From a checkpoint of a small audio captioner.
Training: soap at rate 0.0022, 12900 steps, batches of 256.
Data: 39062 training examples, 84.5 epochs.
Rows from block 5 of the audio encoder of a small audio captioner, named by matrix and row number. Rows with one number within an expert belong to one neuron, the router's apart. Each number is 128 + 32 x the weight over its row's rms, rounded and kept within 0 to 255. All counts start at 0. Numbers have three digits each. After the name is the row's rms in percent of the matrix's.
Before each expert's rows are labels from the 100 clips, of 14848, where the router gives the expert most weight on average: "peak in band" is the frequency band that holds the peak. Only what is clearly more common there than usual is listed. The data: synthesized solo parts of chorales (CocoChorales).
# router: slot weights (encoder.blocks.5.mlp.router.weight, 64x128, trained with AdamW), inputs 64-127
# up: expert up (encoder.blocks.5.mlp.up, 32x32x128), inputs 64-127
# down: expert down (encoder.blocks.5.mlp.down, 32x128x32, transposed), outputs 64-127

# expert 14
peak in band: 0 to 250 Hz
router.28 082:108109117147097147149127116082153074081137040155147148115128122074150127116135111120098150117121117096161132168150090096144078129168183101103084157070145125081074183109173203128080132152171127
router.29 110:126147095165104151117072084115169061093131071104158163145122139098132131104112138138114127124095158101149092205107106106141092157118116090136137172095126098113068191123179170174078121142147118
up.0 092:124114154116077192130100150141113134144127184084145126130085138150066064118154094120149153120119134160113068151177100121180100171143170140099168069063162147090084159106092156133120157196099103
down.0 101:099080123108096139124124155105205137088105093172093123108162101081162162034087179123134149160081121108165160148123096156075125107132143104148120133156119128143137117101099111129140138115134161
up.1 120:107147095141135158095105098134116091131156114128170154102197126133117196121103111214117074120194121089109136089067133131103100116127114117164174214122140115092155177140140184149077130062152164
down.1 110:130152126118127089147113102123098179167162098114095079107058155108121107152136102079197073146147077091088179138148121107210174158124136132127200084143082108103141079119095153130168133098130138
up.2 110:124086160136135078192157149187158161141103164095129161101106105093160167104095087121172161125071079114165132137093152099097067145174118091165138153122158104098103126091110134146143167121100107
down.2 112:155123118035145162120143108056085153155135143097083075130184137137153108201161160173080178109205191132150083142105085101124092152153145124105122081127113125122081131173104133102133073142151131
up.3 116:127120124097122223149082105116117193162136127117165196197117133093088137095107184088087123096131159149126136132180118098144088112132114143126110150058073085122155135112112160108085165153091161
down.3 104:109184129165093064101146194143206109131133128125131083128114167215094174101146115123145155143089126133161145177151155139091168152102195151170153172200176146156163157154144114098137115096142116
up.4 105:145151082086155094127059129112137174108147208124057126113121137141124068097088182109169157123087143135114121138162123103130176110144142118118150151140076137100150141133083163194166159156147171
down.4 099:155097115181168137135127123113123112160177077139212110133093149094097222163127125165147138162061110101166142162122058154092090206139130131115160139077124151140112147133164077093124157135071111
up.5 097:153122123137160120143086166152072095106129079101172143105128119102073118159126108250145087119103055131168087169139076117095155108122133073098134124113108139113152190079139107119110124130050111
down.5 094:100124116158076157122137092126071099093173141131059140170135133124131183099107157102178140149171146101117135118111136156153151116153090163146118136114110214124179107108102145141150093131164148
up.6 069:159116134153131095134176129144136077142095115072105114114164085091125152087132091082142113113110110189106166122120120124135162145152158169131189091110130079162116113093172128148147085100159126
down.6 085:144051133180105097097157110101083149184143154141129105185096144149101114077124134206104116151118093127096116119068154176140106120095104123109107132121199129091154090085086149129145192149133100
up.7 091:104161152146108184139119135159132096056167184098106138129127136153112144194077140131098094104167169142098093174135197112116182144104145124123101085144159125103123114105140128091081161138108162
down.7 090:127120120126149122174084113140125129100106139103201093130118106106086170109149097103161142148100159187143107105097111136162078119142112121154150141113127155106142165125152109113125106083138159
up.8 118:089142116145099141171194142125154116123194152104118109145138123133142140123094133108100156122060153095172115110100158128093064115095153158095087114113115194099180139151093106094157224147095089
down.8 113:105132111122155117110054137131123148092078125123158144120155130083143087078168103162148167147155085153139081196146069136171191123113125086153170104089140140114084185105154124110080102140172114
up.9 109:147174162111114142163107123113146141089145091139162160158051180096101077134083142119124156133094090138168104155169159107110140093137133077119093098130149166155160134136138094142093129127090120
down.9 103:118130130202171135144143155047201096101165141120108120093171092188142206035152138167107098128129192082113099099125135153098124158107145165139156124126121151134114154159139126102163102143160090
up.10 094:148092096090135121172166140118130122161152129111131057111160101143116153061096127151134091152147115150110092079148097168114125099146090153098106096048078204165114145072105078123103126128098120
down.10 105:132138133154134165080121118086129075114106163101146144120111134082046112198156119131078160084084144159148093145193138123095114165073105128188142182223125097135052094099170104170176121119120133
up.11 104:127107110138164097119142168101109186172133091101139143141069121097132067131134056103172094183085155150135090140114167127137076156142152094152147175097119110137081082114116208051143112128097069
down.11 103:158106177125061148096162100140116099172134167070104125145180090134123115153061129144129179124136128181100153088127101155136139053138155162153073094099173183208155102081078108186166144141082163
up.12 118:125103130076081179162128109096155180141128156110125173102156112087089162128147144187080117148141136094164105135121160169147171138107139185130192185161108158152126127158140078146146186134133157
down.12 116:044091099208168108128107117109148139137113121180146192112137142162141108132179189108172125154117069063118087073145143142137172108180132103116112101166120144100114109113176128179122129116085102
up.13 093:076147122128184117109178086130168134087151173124189049099128125137137159153082123187094141139086086046098117154066136153111103144135095135151108150079136134113129140144140086150169102090136095
down.13 087:136101077135119122183117095159154155165084110128061195095135144119197110198118116136126130121202127146154116108152130117193126122151108086153147196134129128102104099132135114125102173165123103
up.14 103:161154130157093109102133140138082132141132070071089101118131159046138134109131084136136132153249125135141130147125108140129045077138112144155086134123083154133125131098167191115080111109153122
down.14 100:117137209102185103121158167173170113139136159081169125146104124195185111104186095123109140145049100060139155133164174142155140061100138105125125045148179131121159113139126163127141132149148146
up.15 098:162086150120153102134112096150153105056092181133052084152115138165135127175063103142100169141132133146043079161149129187089064155177083106161115160107156142146100080136157124090173104128096100
down.15 101:121139127082122189158144130108107207136134082123152111116140134075172140177091146100132080108155151117092109125154108139142101102103038089147110190069112124194070144132089091176110166088109131
up.16 085:116113188118147103118187088101152106161142112091132135080122159092075139098167130182114127111128100106160158124097062231118058150127058129103144071099122156150091118151117107137172152112131095
down.16 092:095122102109185162144134139137115128095100108106076108127101140099127095129156142117088188124157122129135100112162134109133158117098128156131083132126140087102079138129095099143122143182133131
up.17 108:103138169131068182118155179162156137126135106145161179114078108102205067094105140159122138161112102102130077059152168112142174137161100084145157097119107172167124118166066165125103130116107106
down.17 109:143117102122144115162123159137159160197152139119202101130133062211101175128148181115150142108123130170111143150115179088109087135120110140123131171117135082109078062118144129114122146123138081
up.18 093:168078095109147084109155053148084099111117094124122144136161131101134213159165141084133123129161167095180119153129131137158164175134150129160155114102170144080117127189159126086090091120145080
down.18 096:161131137202138081087132134093154132157147153108098136128127187063140066089150085143134131138081150122095121151149078106083045163163119122140126140109124149084151144152056117169134148165079162
up.19 091:149084163122086072111115112094119206120110161067162110113144146158178082119133195099167155189121123142144124172094172112100191148121187152130053176086170194086124097130159175117143078133150070
down.19 086:163164162131159129121170119079111077129117173135143111139139154089107150144081116194199126167123166114138117125117060151083073140205161181124129132120126118179160121129129155196109168116123208
up.20 095:140165159169157190126116127073151150138119043152162177127126154151130137107155129108127104131114073075094137137113134127160155157124099141137155118162121054130089181130100155133138105101143048
down.20 102:099160148117090116126106158112103069147189138152063136088169090122079163133107115140101110105106101121120155100076170094115147126161127116062130111154140108161183134117123084143140102091071106
up.21 095:127159080171136094090078147130152107129162146164210111133184086135123100080155177099183143149093057127076073167128166128173111145165164111135105146124088173169135168153062151129093114113121142
down.21 093:131121226124116129122105127179162129145118118140160175118083141108104193148044132154124115094123167068086156111061138116110191132099130208125131125093121164125142158121104092110127127090149158
up.22 117:107113148149136156115122141144099071108096131125167156177128149091113114147090166102125139206138088085152147124100071142129123132105148044100115093150144218162141093128111156099118113148154122
down.22 112:161179146082072139191141130114095100100147108137134078113141104129139116100187098128153131107082175176078154139080145093125168094093159157182117178084123063076135124125157168145133193132164096

# expert 6
peak in band: 250 to 500 Hz; 0 to 250 Hz
router.12 078:177124111126119101128168096077093070120144080153133114067122135131186133127111089154153081101122142139119154162146192076143099171171155204133117143125173142156103128090097085147176088133147139
router.13 093:164073100160121096085195087104121100164140113100137122042093137129197131101117116140142098135124149120117133169155189064126086184178179197131141184119148166171115108120109101144189116141163153
up.0 099:141174103118094166088105152126185125144158124059119075075096060080096155207096195110108077135140127113150100134099104117127171197155146108133092145176098095101126158140060126106135120158133173
down.0 104:118107085062142091123138106128120107141138094195121136126113133123132071113118067175126164084126165111069148156131151165158129094125159155088122097073130154119091086120160152153159205164109120
up.1 121:089082072072147156167104113178127111116132132107150169160122152094171148183134112118157152145130122121116122152120146093130209141111083132142116100182115142139129068170169133171126131076068128
down.1 114:138136176162148148103129186124095146113162162078119084138136138198067125071123111124117103101116135132110113122166092102087072147191132141203149159103130082141102104095100164095124139095114172
up.2 097:174113120157121133107144164100177071117153148079128125094124148158131188094119118185025118107167153049183147137146186126132164087182133094077140167117111125186191156134062114125141198164113125
down.2 092:141123159065161090160149101126087178118101171055159137150141192136083064161121096108164123179091127160094042086099179063175086118108155141134110081129132097096084153114138159081101086132149147
up.3 092:118159136090056101133078133137119109178119095091197174145157070164124129102131135127154122176162188135130088168110116106123114177134135101123103136109163141096171115127144132088106106169136132
down.3 096:150162154114124124112139095133079122113121086120116136071079142110134126110133145193071158099141085139126183112179088090123114103102121157124127124143128106132146143161119165142141152135152158
up.4 109:163175101150107095152079149103141122119156100112135134141039126110200098193098151153119145204090122108156085153105098141170148146105158145123143082143156201133142138112078137148160133103119146
down.4 109:125099115067137186120156118159157104163126162118161150119145100139145125109175130091153105039118132160148140146112137120075112123151130109126096157104178062129105144146166153130144129137148085
up.5 088:092108148118137114178074115137066099102150155138088119133148142088103200115134171132182145080104093156131084108131138137122153170087164118156164131096127129146122090132151137173078143114121107
down.5 091:123146140151153171100066161096144169108134150143106136095129122188175086122133138096123138170200102155109108130194154103143094089142092151207087180173127106127148169099142130112160104136122151
up.6 103:172120100118145131114149168172115111171167148133150144181122131111123130146117124122133129141144152110133159108117136101129123160123144110105098136088146131146177152173111198084077112056127241
down.6 102:054206098149138124165124073152111098132091107161144145101074128137037112093123096176118151105137129089142190140169172137171137171148133131163121095142089125105117074078136107102119090119106099
up.7 096:100101183103106120130184202170094160145082109092126133106098146089133119114088168072154172164130122142092178160139126140136085183154082092122131167081137114127130098146114196125115100118141164
down.7 094:159119137142111120098159105119124115117100171116143174128099129103122165129145200211074108094135124132181129065101148182134142117064119173123109096164128132110138086083111043146113134172121122
up.8 081:085127163102133100165127126149149202141186113073101117109157128062095107110112103094169154186075144157128162142111094127158062111112172110121084155062137162150115094114132118119192166113125116
down.8 084:104079141166109125151056089115104109124122150104193143129051088121198154142121107156122124150215077114149100119112148072117124109161092173116132099149169055135106155115159165158110125074092082
up.9 099:124161140082149120121145127198137145108115132098167115107058096107098058126088122131112148164107098154103098136184168164166100145159112075163107110056137140158101184111073160108167088182076190
down.9 104:146102095165144117135065108135165159113137198180117167116144127140155184142110137179127124084136145118094113113123143170097161100101104109072105109175126118069149097145152123117078118080167040
up.10 114:121155170143117125133102135069117105164127136129211149098196157127156116097138093141095132194190093080139041128114104111126123138135114149128096123193115104134150147135158137101151123115087141
down.10 109:146103134130129137093176128136107176143123131132004122160089096180110103085133144076116106151123151162088193128118097123120137161164145131109130149076136114114132075110115140160131103072144158
up.11 086:138105106121096104079159195079101142163154076130121087130089149142167118121154139077156144164074176188142061134155139099129151163116133162100155118093165124157118121128095110143093162109169108
down.11 092:097157161115146142152142089164136181136124097071184120162135130126117072164113120126079124116129097126165120159103127108150063102131108183115032148104136102158128203137104090084115079100112066
up.12 092:201107120166114117122129058058123104102100093102198138109125116115107160114100090190130111167108129122107134186092082094100150138126137173133131192130068109105150149146089161159136151097094143
down.12 095:078107118075125157151179125177112118190129216139080112126159119150140111127129156106090132114137125126118087065105173142189053140166152130143124116188163174133105146068120130134180126133086148
up.13 103:205101098140193153115127078071143092102100155169138148139097158098114165189105157106116137111155134121109117157115111076084071182107109145151131109180094094106100144113125084109146139115133142
down.13 098:075088133138095152113132171127134051125124107105114145104131145169155172076130136109170128161142134137181139139139163104126181125119122088185162114115155228098151089119104185169069141119111189
up.14 088:101130107144101177117160116060135169183084088135160188153101126093152143133128141076123123138145113088132142072113114112141185171123108092099138145099144094155111087151106117119098148124160125
down.14 101:139130149123223089130130107146174149146110123131123156136078153100116098169183096147113136142097136119144140186109065094097136134132123162118132134121104124091197143135153114149125108111056115
up.15 121:158081124144173132079134085098171166154149175146093137085125172117207133111151132118119149121147150052146132175172113134097029159175110132144185146097120126155146129134101105148168137162180151
down.15 114:117131101057127114146106132151123150156139083078160143140164139047167152151107133096158151125086178143136100096100128071133244119088084125101171087086115134117153108164128142128076167130135101
up.16 107:107146080174129122120101133160119104124146133139118101120026114154167147134103114138098162142093147126120133156130134190114187129156155132106097109140174122145071130113132110115106035102103078
down.16 110:200157113104059202123112094091126122154130122132145142155186096077085079170103168089109072092157161136168123150137126100125048130133132126158107147157116147160185151135119106090124130158151132
up.17 090:076146165094114126124204115171162141142119104103144114078079143131058147116132099172175126119179107152121091129183146134159096239104128140103059123085140164089070198130084128107095136108106119
down.17 095:150105097138149130141107100124124189152109151115134120135107143138161169179107171198093173099124164128136156171070107162143106100142125084112115098126206133133126190118119093140117139092067133
up.18 083:132160136098166162161084170182093152146104144103117113060141100187118111140089123144073172105112143086138092119122132150190058149118071097152104118175133116167129141119087129082121112158115144
down.18 091:171150090099090119097070145089186085070181073138130172117136114073149144131121113181139135096147137156112101097151132155103140177144116105084132141100143122126097046110131105156158093061121125
up.19 112:100102150113129142134128140127116133092115165074159158085088140049115113072091150104129130140131070130145100192162138091194116110160136137152091149157116169145090149102053155187136142093104142
down.19 108:155143087149105154147125212143125056177137145183108097193155105194176165108151147139125132159106184127144122057097175131067133143073144147135150125178148136115175122117147165076153113136127110
up.20 101:087162161089096138114134130114080091136164103131092072052171097177137149099148131124099079167102146111199158137075122141112084118076116106067153106144150173113194153136135101087162137152151146
down.20 103:123145157134161103150127130128122205128133098115143156157093135094117080151151133133147102161152026084123107075157075157120153140139211097073115190098143096175094158128126188192099121133123157
up.21 090:099087057146156155143135119166133121169166161139106133126126163117121125067157177096163095111085070126120147104113166116130109140116178194110159056158141146177217112093130169143076127102160145
down.21 090:108208189173160115151081075120148124114162091144106106127184139159071121107137122110175149138098113094163136200114098123136146203179171143153097120157095173116109167116183094119170089142107095
up.22 113:136077104116115145137064086097152132117153137138136163104153140126124080173152188056129135163155138101139067140098154040166118152118121130153116117228153140137082082128054098149170131146123165
down.22 107:105163172154089124118151135097118047130107087140135098155130121129134122084145083155157081102082166130086172146137103110128110097150154175099163192014128135136174101127128198142108175121131159

# expert 15
peak in band: 2000 to 4000 Hz
router.30 101:182084071158132120107144142118115153131121138145095143162125113155122101165118137066140111109081072112101097060105171103158127124145099151195137161149096181148177064087113179117152173081196118
router.31 082:128166120146076119124099089146146122063129117184135157138107133133115116122135103127140112083125122128110148119096137105168140089135155129149114126136164107133145104044126182147156137115127093
up.0 096:144143150165177110107146146184142100120095192126115192135094120112081174084143142141068161063088125108112088115147119088114153179137141100159125120158091123115048160068177155104140084125117139
down.0 096:216148138147154109146090083127110115122110071144157088157095151105079140159152111132148158172124111137105189208107095167117088125112174113149178122119141084083137150173076080125168104135116128
up.1 109:161077075151131113111152134152105140150153103108082113199178167151145119130099170108204123126096153121104106112063135137139128083221097184194148140069130142101165110125097171089141065090109170
down.1 101:066240115152139139165194071141102082186134130087118124102156115122059153124067132174125110126071161107152157092119145120142096134174156113149190130103098117151125043113087117121060115102170129
up.2 095:125116103210157148138106130126105087148078132152163191117146097092134101133147108068117160152111095198135140154122167122169123101156147110168117123159100171103170163159127097143129207107079135
down.2 090:077063114035125142124155102092091157148148160124165074129166142163155130101214128196149179039159152104094122129110061120124128168124159161109137151067159182149120125105186108115177129154169130
up.3 073:178165062110085112117147088083105144170133213141151150134135127078117090092119126166128089144172105121154097117140122082121084082111179091123102164120116096149121110035121109157069155107128167
down.3 083:150110120117188156110122103128110153146068046115105080151126135157187119125106102064111163139152095089091157182103109118180176167128170165149146117205123123095104170129143107082167115160139075
up.4 108:109110081140104193157132130125163119101136165151083093104096107073070088144133119080138109125118130114104128119048126176166167112143114107075126119052109182147157118117101163073157087127125093
down.4 110:162107092089136107139125139144168117150146170108084151147132171112123199057109174186095118161134148110152099112098155148076155152103081115135147051150128095107139154107134141157099131140138148
up.5 098:115167135158150118128101150162193149114120144178120151134113137063152191136108111095114116126135113116158192098157134087118139118090156059211056163133096144166117105119140090141147160140084118
down.5 111:167141174149123145113128116146156139113143131129158063145114137159116102112165061120148145186103185110127077151116145112138135150137146156056115053146227132103126198153130099141176108109136086
up.6 104:128182125147115166130095117175072151198073106176094135092163108056162096140144126147196166152141102123124148122133119156098139080124140084132091110143094161152192086148113157138119134101168120
down.6 099:164077157113165143154118131130197113109094140095142140127089188157091162126157126183124122132143129101148095123108070112137113225158120172094158124118130160117080143101070070102146156120104105
up.7 103:159106113116209172101076088140109136161109165208110124131198122125113134102169168070132107130104100141139120136148117124196125146131109071080101120097161145152146116123090095096158157122158156
down.7 097:098112151099137114116152142142119159112137106108160118126081128112127148114107115169129154126100129159177086097126134102060117129163093183158109150091116160128134120153125142128126165098134112
up.8 084:089125096088094137120167160129151151104158107174135188155160172111115121103170103140183175164154105204136142171057098153192101151096088130141169148104079120082102139196157171168124221091099129
down.8 084:144134117067163155112136083140140169156102169078173151133116121125104111089070152144099183047178158122098103094143156136136138114147144143172083165071169144160142088132163104083087099142105129
up.9 104:151157088148105116091173108163095172116115136125106085144147127106125152095196125085209120126152094175106112148139160146134119180097124101101128131104162171168118125095132094169165135098133105
down.9 103:100107102162194177095134156117147152123113137132120137139108092177163159161091128192106101098116147131158142104086114100133165149136137143122216139129130088096098176114167095073114150110164143
up.10 093:146100082123101159124094140121149174182201101110147154173105153142136112149098150064116129109094174122140143130114219152169123073085098147124081156129132136141139158093152089063142121114109121
down.10 088:095137125193106131137117156093091096098131105145101077120154117116165132107078115174104192114134190157076131123178131132117144055057151130089148105139072134118117058147130132158124158156116123
up.11 107:148117068151171085098082157088145175115083084184133113149104142130131143099147125161146114077085137137176107132095072131059138160139097117113124178177127131162172089115125160100093149128142088
down.11 101:135143212073159134144129130173113103103129146176122146087141158115075169142093122141122124111131122115156178139155084155122142107186143090110127161129087133142132185143081076185093110092078205
up.12 115:115114168139123127117151168164110116127116142125160188179071113189140158142026080135155125121139171149110129104078122104138113080157096209218092155154112139109106134117125123142068131135091140
down.12 115:136142130085131159145105150139068102155139047118126113107129133137127047073110123082126122142154081090111195080084087087149111130148159108081109155120137105177112089119109132113114058092147157
up.13 094:077182071129095123212110161078081158124076154120120064064156111135155091099114088216149082165182106129134125162088125113164151149127095139193143132124085120157130111166174200183129124117132115
down.13 095:130109148083160120059138101168118128154138171174094177166124144150067121127150126075153116081120057103134210112118108120118079081190175135089101092172159079120161109145145120100132127117136156
up.14 102:155092157167154180121133119118062087190078170084138096117158121147120180139103133139112128141138156124123117105099116108101089078134105153097148119169125087085153063138193153066118138123167163
down.14 100:138096144139138114148084183175105152079115151132071171191110124098147123112129139093176162182135132142115121141205145092150114149092127114183117179163105154151178094100119104144124153099141132
up.15 116:132091152128145165114129124153171097124094190118101205195123143111113149181086160162118133122105093112142152148157073114112168133150077138091103121088121105125164106143119105130101134181129137
down.15 112:126143137137118099153074161116134176157161111146130116144142161111113105120143121093145158193070134173097115088104180169169103163099127111170091100159146178106135157116075184082185134140150182
up.16 081:140074136087131136091146114152094084137131206091121097145112134173161130059144109147099107135200118138105146098104119083155083195131158110129111096125110078111160119124204156120101120148182180
down.16 081:125083131141136123065139159105091160173107172157116145137123133145133123121112157055142132139041105133139119115121129163221126124100066122131110170153118119146149118201078170119109122119101098
up.17 107:180045114126133149095111148102173146096180175088124107131087136127078140181080190075132127103106098071130136138102128157164075104150154067113112162099122125070153116124087097057176085142130147
down.17 098:065220097152143097158138130130092110117170138131111106141144116077163088129117126166117194144109174145079095114128177142129212178098113181146178130088123120134106114106117140160102177138146107
up.18 108:160129131175107108127116112152088141122075149144150071129114115141131156161102160143079084088136106043095124131137088102028164205179103134171120155142095129173134178106102104101130112103178135
down.18 109:098187161132111062131138137129169066140111082132124178122097110049113154154150114086127157156144171125142142119128086087140113086134181095121124079138139095047075157129118118117117132117083134
up.19 114:083154102134085123170143143129084111160144111164146080101129152167172115172079078127128126153111132126104173115131161071141072146100117194159085070104162098122137123100159167129132154103139099
down.19 110:121097097174138127121108179123148138163134124155085205178084110097133132118164163154175133120153083141132154176106078060090137106181108064046191137151096150121112125131146110139132119170137151
up.20 108:105111178115132152115137096125058084143065188105132114151111102147178143116121074174115176151102109151086111162134134114076099148157130175161145157156099163162120154165077119094139184178144177
down.20 102:110103161154084128091178087139111103179154068130078200133190143110117165136127145064167104140140138144172135123122123130163115113164133109146054106089130134120144146104101120151167093142190137
up.21 094:094167055162174108148084155165112087116151099090152071084170130101142092146086141133123091147127052150118135182107130139155198164129133120146143164174153139122108139220084134178170171156093115
down.21 091:171121164078172090124097133146170150147135225149127130079135132209075121118202097153158107110112111159105089121155116120096178100176145134111132182116121116110149135109121089151163144119140094
up.22 080:018092147051129139122200088162154137099098179080179104101097148093179081154158192168139108115204117121163115096110169146093154135081134146195110134123126133183102156094129053104165126122121108
down.22 096:152143065173142136099151130104113162132120081111114161147098170123184094148126065152135111138138129176121070162181101123118143110154141118096113111129104121081111179207162194171061104159144167

# expert 30
peak in band: 500 to 1000 Hz; 250 to 500 Hz
router.60 101:076116142145117120186188158111126107118131165149165102161152097165156207079128129148138129154127122132175188133147114133172126166110169169100134151084098147081098111080109162133086143136149145
router.61 110:105130137135121120178189182150185135139134137093120099152106125110134174082151096141200128136086147159156155116165092148173087116108149122138164145051110175149052125055091116129076167131116105
up.0 091:092093148128132115102137090100142133141134125153162152154160159142184149049106042131201131113130193091116110120117148137051095080117085086181169081087045117083120156159131124098119135120124128
down.0 098:117143130160144166126154127150090161078137190100068118108054148174102151102168094137057080139146109140163101188129099166173143137106150110110135107170128122094153105140156103147083120106150104
up.1 093:120136141106130125135080137123094151110128136116110177130111091158091127153105108145117126171125127087166121162082114116120207129118103108096105115077152110141129160154134089087083078114131164
down.1 092:121127092132108193154104171181114107142116147115123125077143149060091096152115147132155127098168162169127060112171125179126062141185079110115109157101125176173113110112139125160176170098079088
up.2 093:183095086116169084116109102092105164119141161143103129147112134157141118082149141139133103068213088107143091127180176158095079094065157104102096110165108132151132104120212142169132166135119134
down.2 094:127117106185171116125104154208197124100130133132163108126134097160086116115109118102134158096149092111080152193136154128141142145144152139161167144070103158120082169138107091135079144159131093
up.3 114:164167142142143123123093075114068171157145192130204101155114136181122197097108108178170097115092109131118165137075124154118140127142149139151152093085154131105135140106108099124105058170108089
down.3 112:153117127098130146210084125139128112155113122149066126138108134168101084101104113146182111151122128126200154076119050134201098067100147106131221124125109163143152108107182113103032154159070089
up.4 101:073138153158180127169142132064146065135111082129118090188133113093155160106132129065163091180092104189148095171125160094109128133127111126148137147132126163134157129152045113098163154152092119
down.4 097:140102146136125094138160124160129111155172111109156134093153117153113110042122152141125135171107160091121100094131151133139108116156170178087099197106149140182198109145070209154141066141147131
up.5 105:115151118078065155160162127104160130115130156086137109105120119113138072121124126090163123166102124116158106133167082141097022109148198108122147132071101169125109157128107196108100139147125140
down.5 113:147146166184147074116171113152104111125140108080052221172102127166128114157221187161114095091145092067169137142152092103124123140169119086149187121190135134115137118151092125099159095121124080
up.6 091:155180140149089149113143092116085122105072146131119129183175111138120087118060157123082148092109173140138140136176157119157144084152141103152128094148122098107111056080092136103102159122072156
down.6 094:021088161157166115189175185169125135116090119123078102123133129161155119151140116118200142184121067106082062175120086132116134147118130125082194128150102159116125196095124083106126117116160081
up.7 110:113047071094087162117106116155101145129160156151112063101162114143087125103149137124136131129120116124108103153168154186121159173103095061119113161116116161095203107080112166133152081163122165
down.7 101:122130127134155119110116159101119117103087109153166138096145146114145183183133202149108084103130121098139209096157077163119095091169069120178130127080087112191138105158085099100104175145148171
up.8 110:069127116156163159188077120117145142080127125173148176184128126111126139128101162156189125171104090173148115153166178091099098158080143058112106101083087140125118132134156158124102157123096068
down.8 102:136152132148132095091158186126101097094129131120135122150123099149095150028092102123128139078130139163115132173147103135124207115150124173147087187133153147115132145102137194110102134154148157
up.9 105:161148115193083160167102117118105097123117163086144083074111108114124104148099141136086169184138126119076041133198120136128068119115196145144139144101161123147162167104162124177164128167105059
down.9 104:147124120125141080133100111131101070147117122142110188146211149100129129167184178158144118098121097138169118175145107144181145097104108088181127197166128057144091165130122117174175118166135171
up.10 080:141096116203137128113208157188168151100128145099110134164151131060136166130112122128110098122138119079103102066126138160102129167138127111126074102104083118060082112145160141110114085091124111
down.10 085:112157105095080103098089163134139085119119134147163126121125168126166130072115126143171151153110177085141175164105105120075125147136158156146202161124074118096106111157132137215079142120106124
up.11 118:092160134107121127071127154119134074124224183137135140139137137104117168141128137143060110166072138115127158158081079119138181128102139178144204176165157118160159178126130120137137124140161198
down.11 115:105102117121132142155117105101094128145094115106150101107117116118108078167093084142109115112117172139118118061153130133156122114155146091093058130191145044179101088167154094134169097129180133
up.12 100:119103130091140156111173192148149117084153131107131086055149141159113074101136093098110110109167145118093151101087065157168141128106086163118128135163125112096064083118118149138119114150116188
down.12 102:131101181085072121110137146093168128122174097126132113129140193129145167183058148121136153158101156140151155087089130100095124129153133119145165062086104141072093088178110085122174151114155099
up.13 102:154133099158169165138052129087160084151131101136095102171148136126136132156173150170134115138140154196133148184113078125125098059079139103105141168131088106113121116139137155140146170134101151
down.13 109:184149140147158097116127157114125155125113090073158120157136106128096142104091106104121121173087125134126134050142218155086114117130090105170132135109176140116160128124098139125163097122139100
up.14 070:100153065131117123034123166122165088129158111135128184151058127160121150141115081146157157079085123154122131079072143102168143110118076143156194108163144128109100132176130153101079148137160153
down.14 085:133114103130174169185116114147135186134142182135142116116131085122122129163080118111083109126147151148067071110104111090145134106147144088100102135081121057138179100146110145121164106114137165
up.15 117:100185093141093152169176143168080084173163132119144132132215143148185171076122139101127138146120177104135103113142178100126137138096082122166136128120094136119144042107097072132073102138156133
down.15 112:109143165095121082121136106154084138115109145122135121147181171141156118078109059163082093147109146114139072176095108145074129095097163155097113142110146154119200211145177145126142112146119152
up.16 098:111158128199154132096126114129129113123070141147172133157094108149113116130102128170092086100135111090152181185134101104075068159149093114137106054151089162193102087120088102135112136122134094
down.16 096:111105115130117145150125106164157157115110111132069189165134179151112133102112129112169181151101141161139083149114093157096195100072143153091106111160132165060121171146146155137089137115047152
up.17 105:092111146094169093112126159147204129110125138108135164129136090155122115120113099128070069189099136149165065095121127078126087079099175175151165108182077148166158126189064133157151164177145134
down.17 100:144062130149144093104224098101109111147132151119087071200089171139189174153175167116148115109136127120067171131132150119154164175097150118078118140071153091128055135129123186113140099084142119
up.18 105:083081144102106141135081180124098133103159107112138171106146174144112111134156164130143142072084145134148101102101093142147176104094140101124184106137141128089152119131105113168136174135101128
down.18 094:128184140171098110151059155111121210156114058133171128178145138097123164136118098130124136146068097136059132144109117069122136162149141185145138195094110157142144116191102139105093124122131150
up.19 099:121059100139194166156114132120081092149147168142092129146126147123086110142087128130035173119223106107144099136136104147103181134134093103132096142140064141122145117153170146192133054144131140
down.19 105:166203126160119136138140118191169131079122106159116123138160107111119191224097124103179110159117117144098138141141124151108058109148098125157122167140161156143087116086107109116118186118121116
up.20 076:119164127155105110124084171131174134076117119122123111124103122120151109108080074089133147077156111122095086152111174119108101117159118135155113130119129106127082134153132154155139130132054124
down.20 084:099165152092122131068099089128149087114125205106156160120066150120108100183155098133107068107130145086132055158177089079201163122111137107146137133186159123114131116160171126132119168157185097
up.21 089:140097130187151119105127125129162133148101122110163041137124113166126093131110124151099144136105057084094155153152130161081074157162057089165109146118130137158122087108145099152187061130145112
down.21 096:153151156142157141119105121105127091132132153142083168152115142060127103089139101145072138118108165129140159173135114124111114084098083165155100057121096135130148196123136079106131187134126103
up.22 100:140130093107122145121132162168217097079116184087086114114151100106146154100115112157062133115120135149143111068120115137133145080130057115130116133106111123095029109116164159099110127094142197
down.22 100:107094102133089164132132156082127165091173142117113107145119198172159161164126081130115138092087165131106092146160103154061095145106104134079133118204104092119147109163103081114166139124152154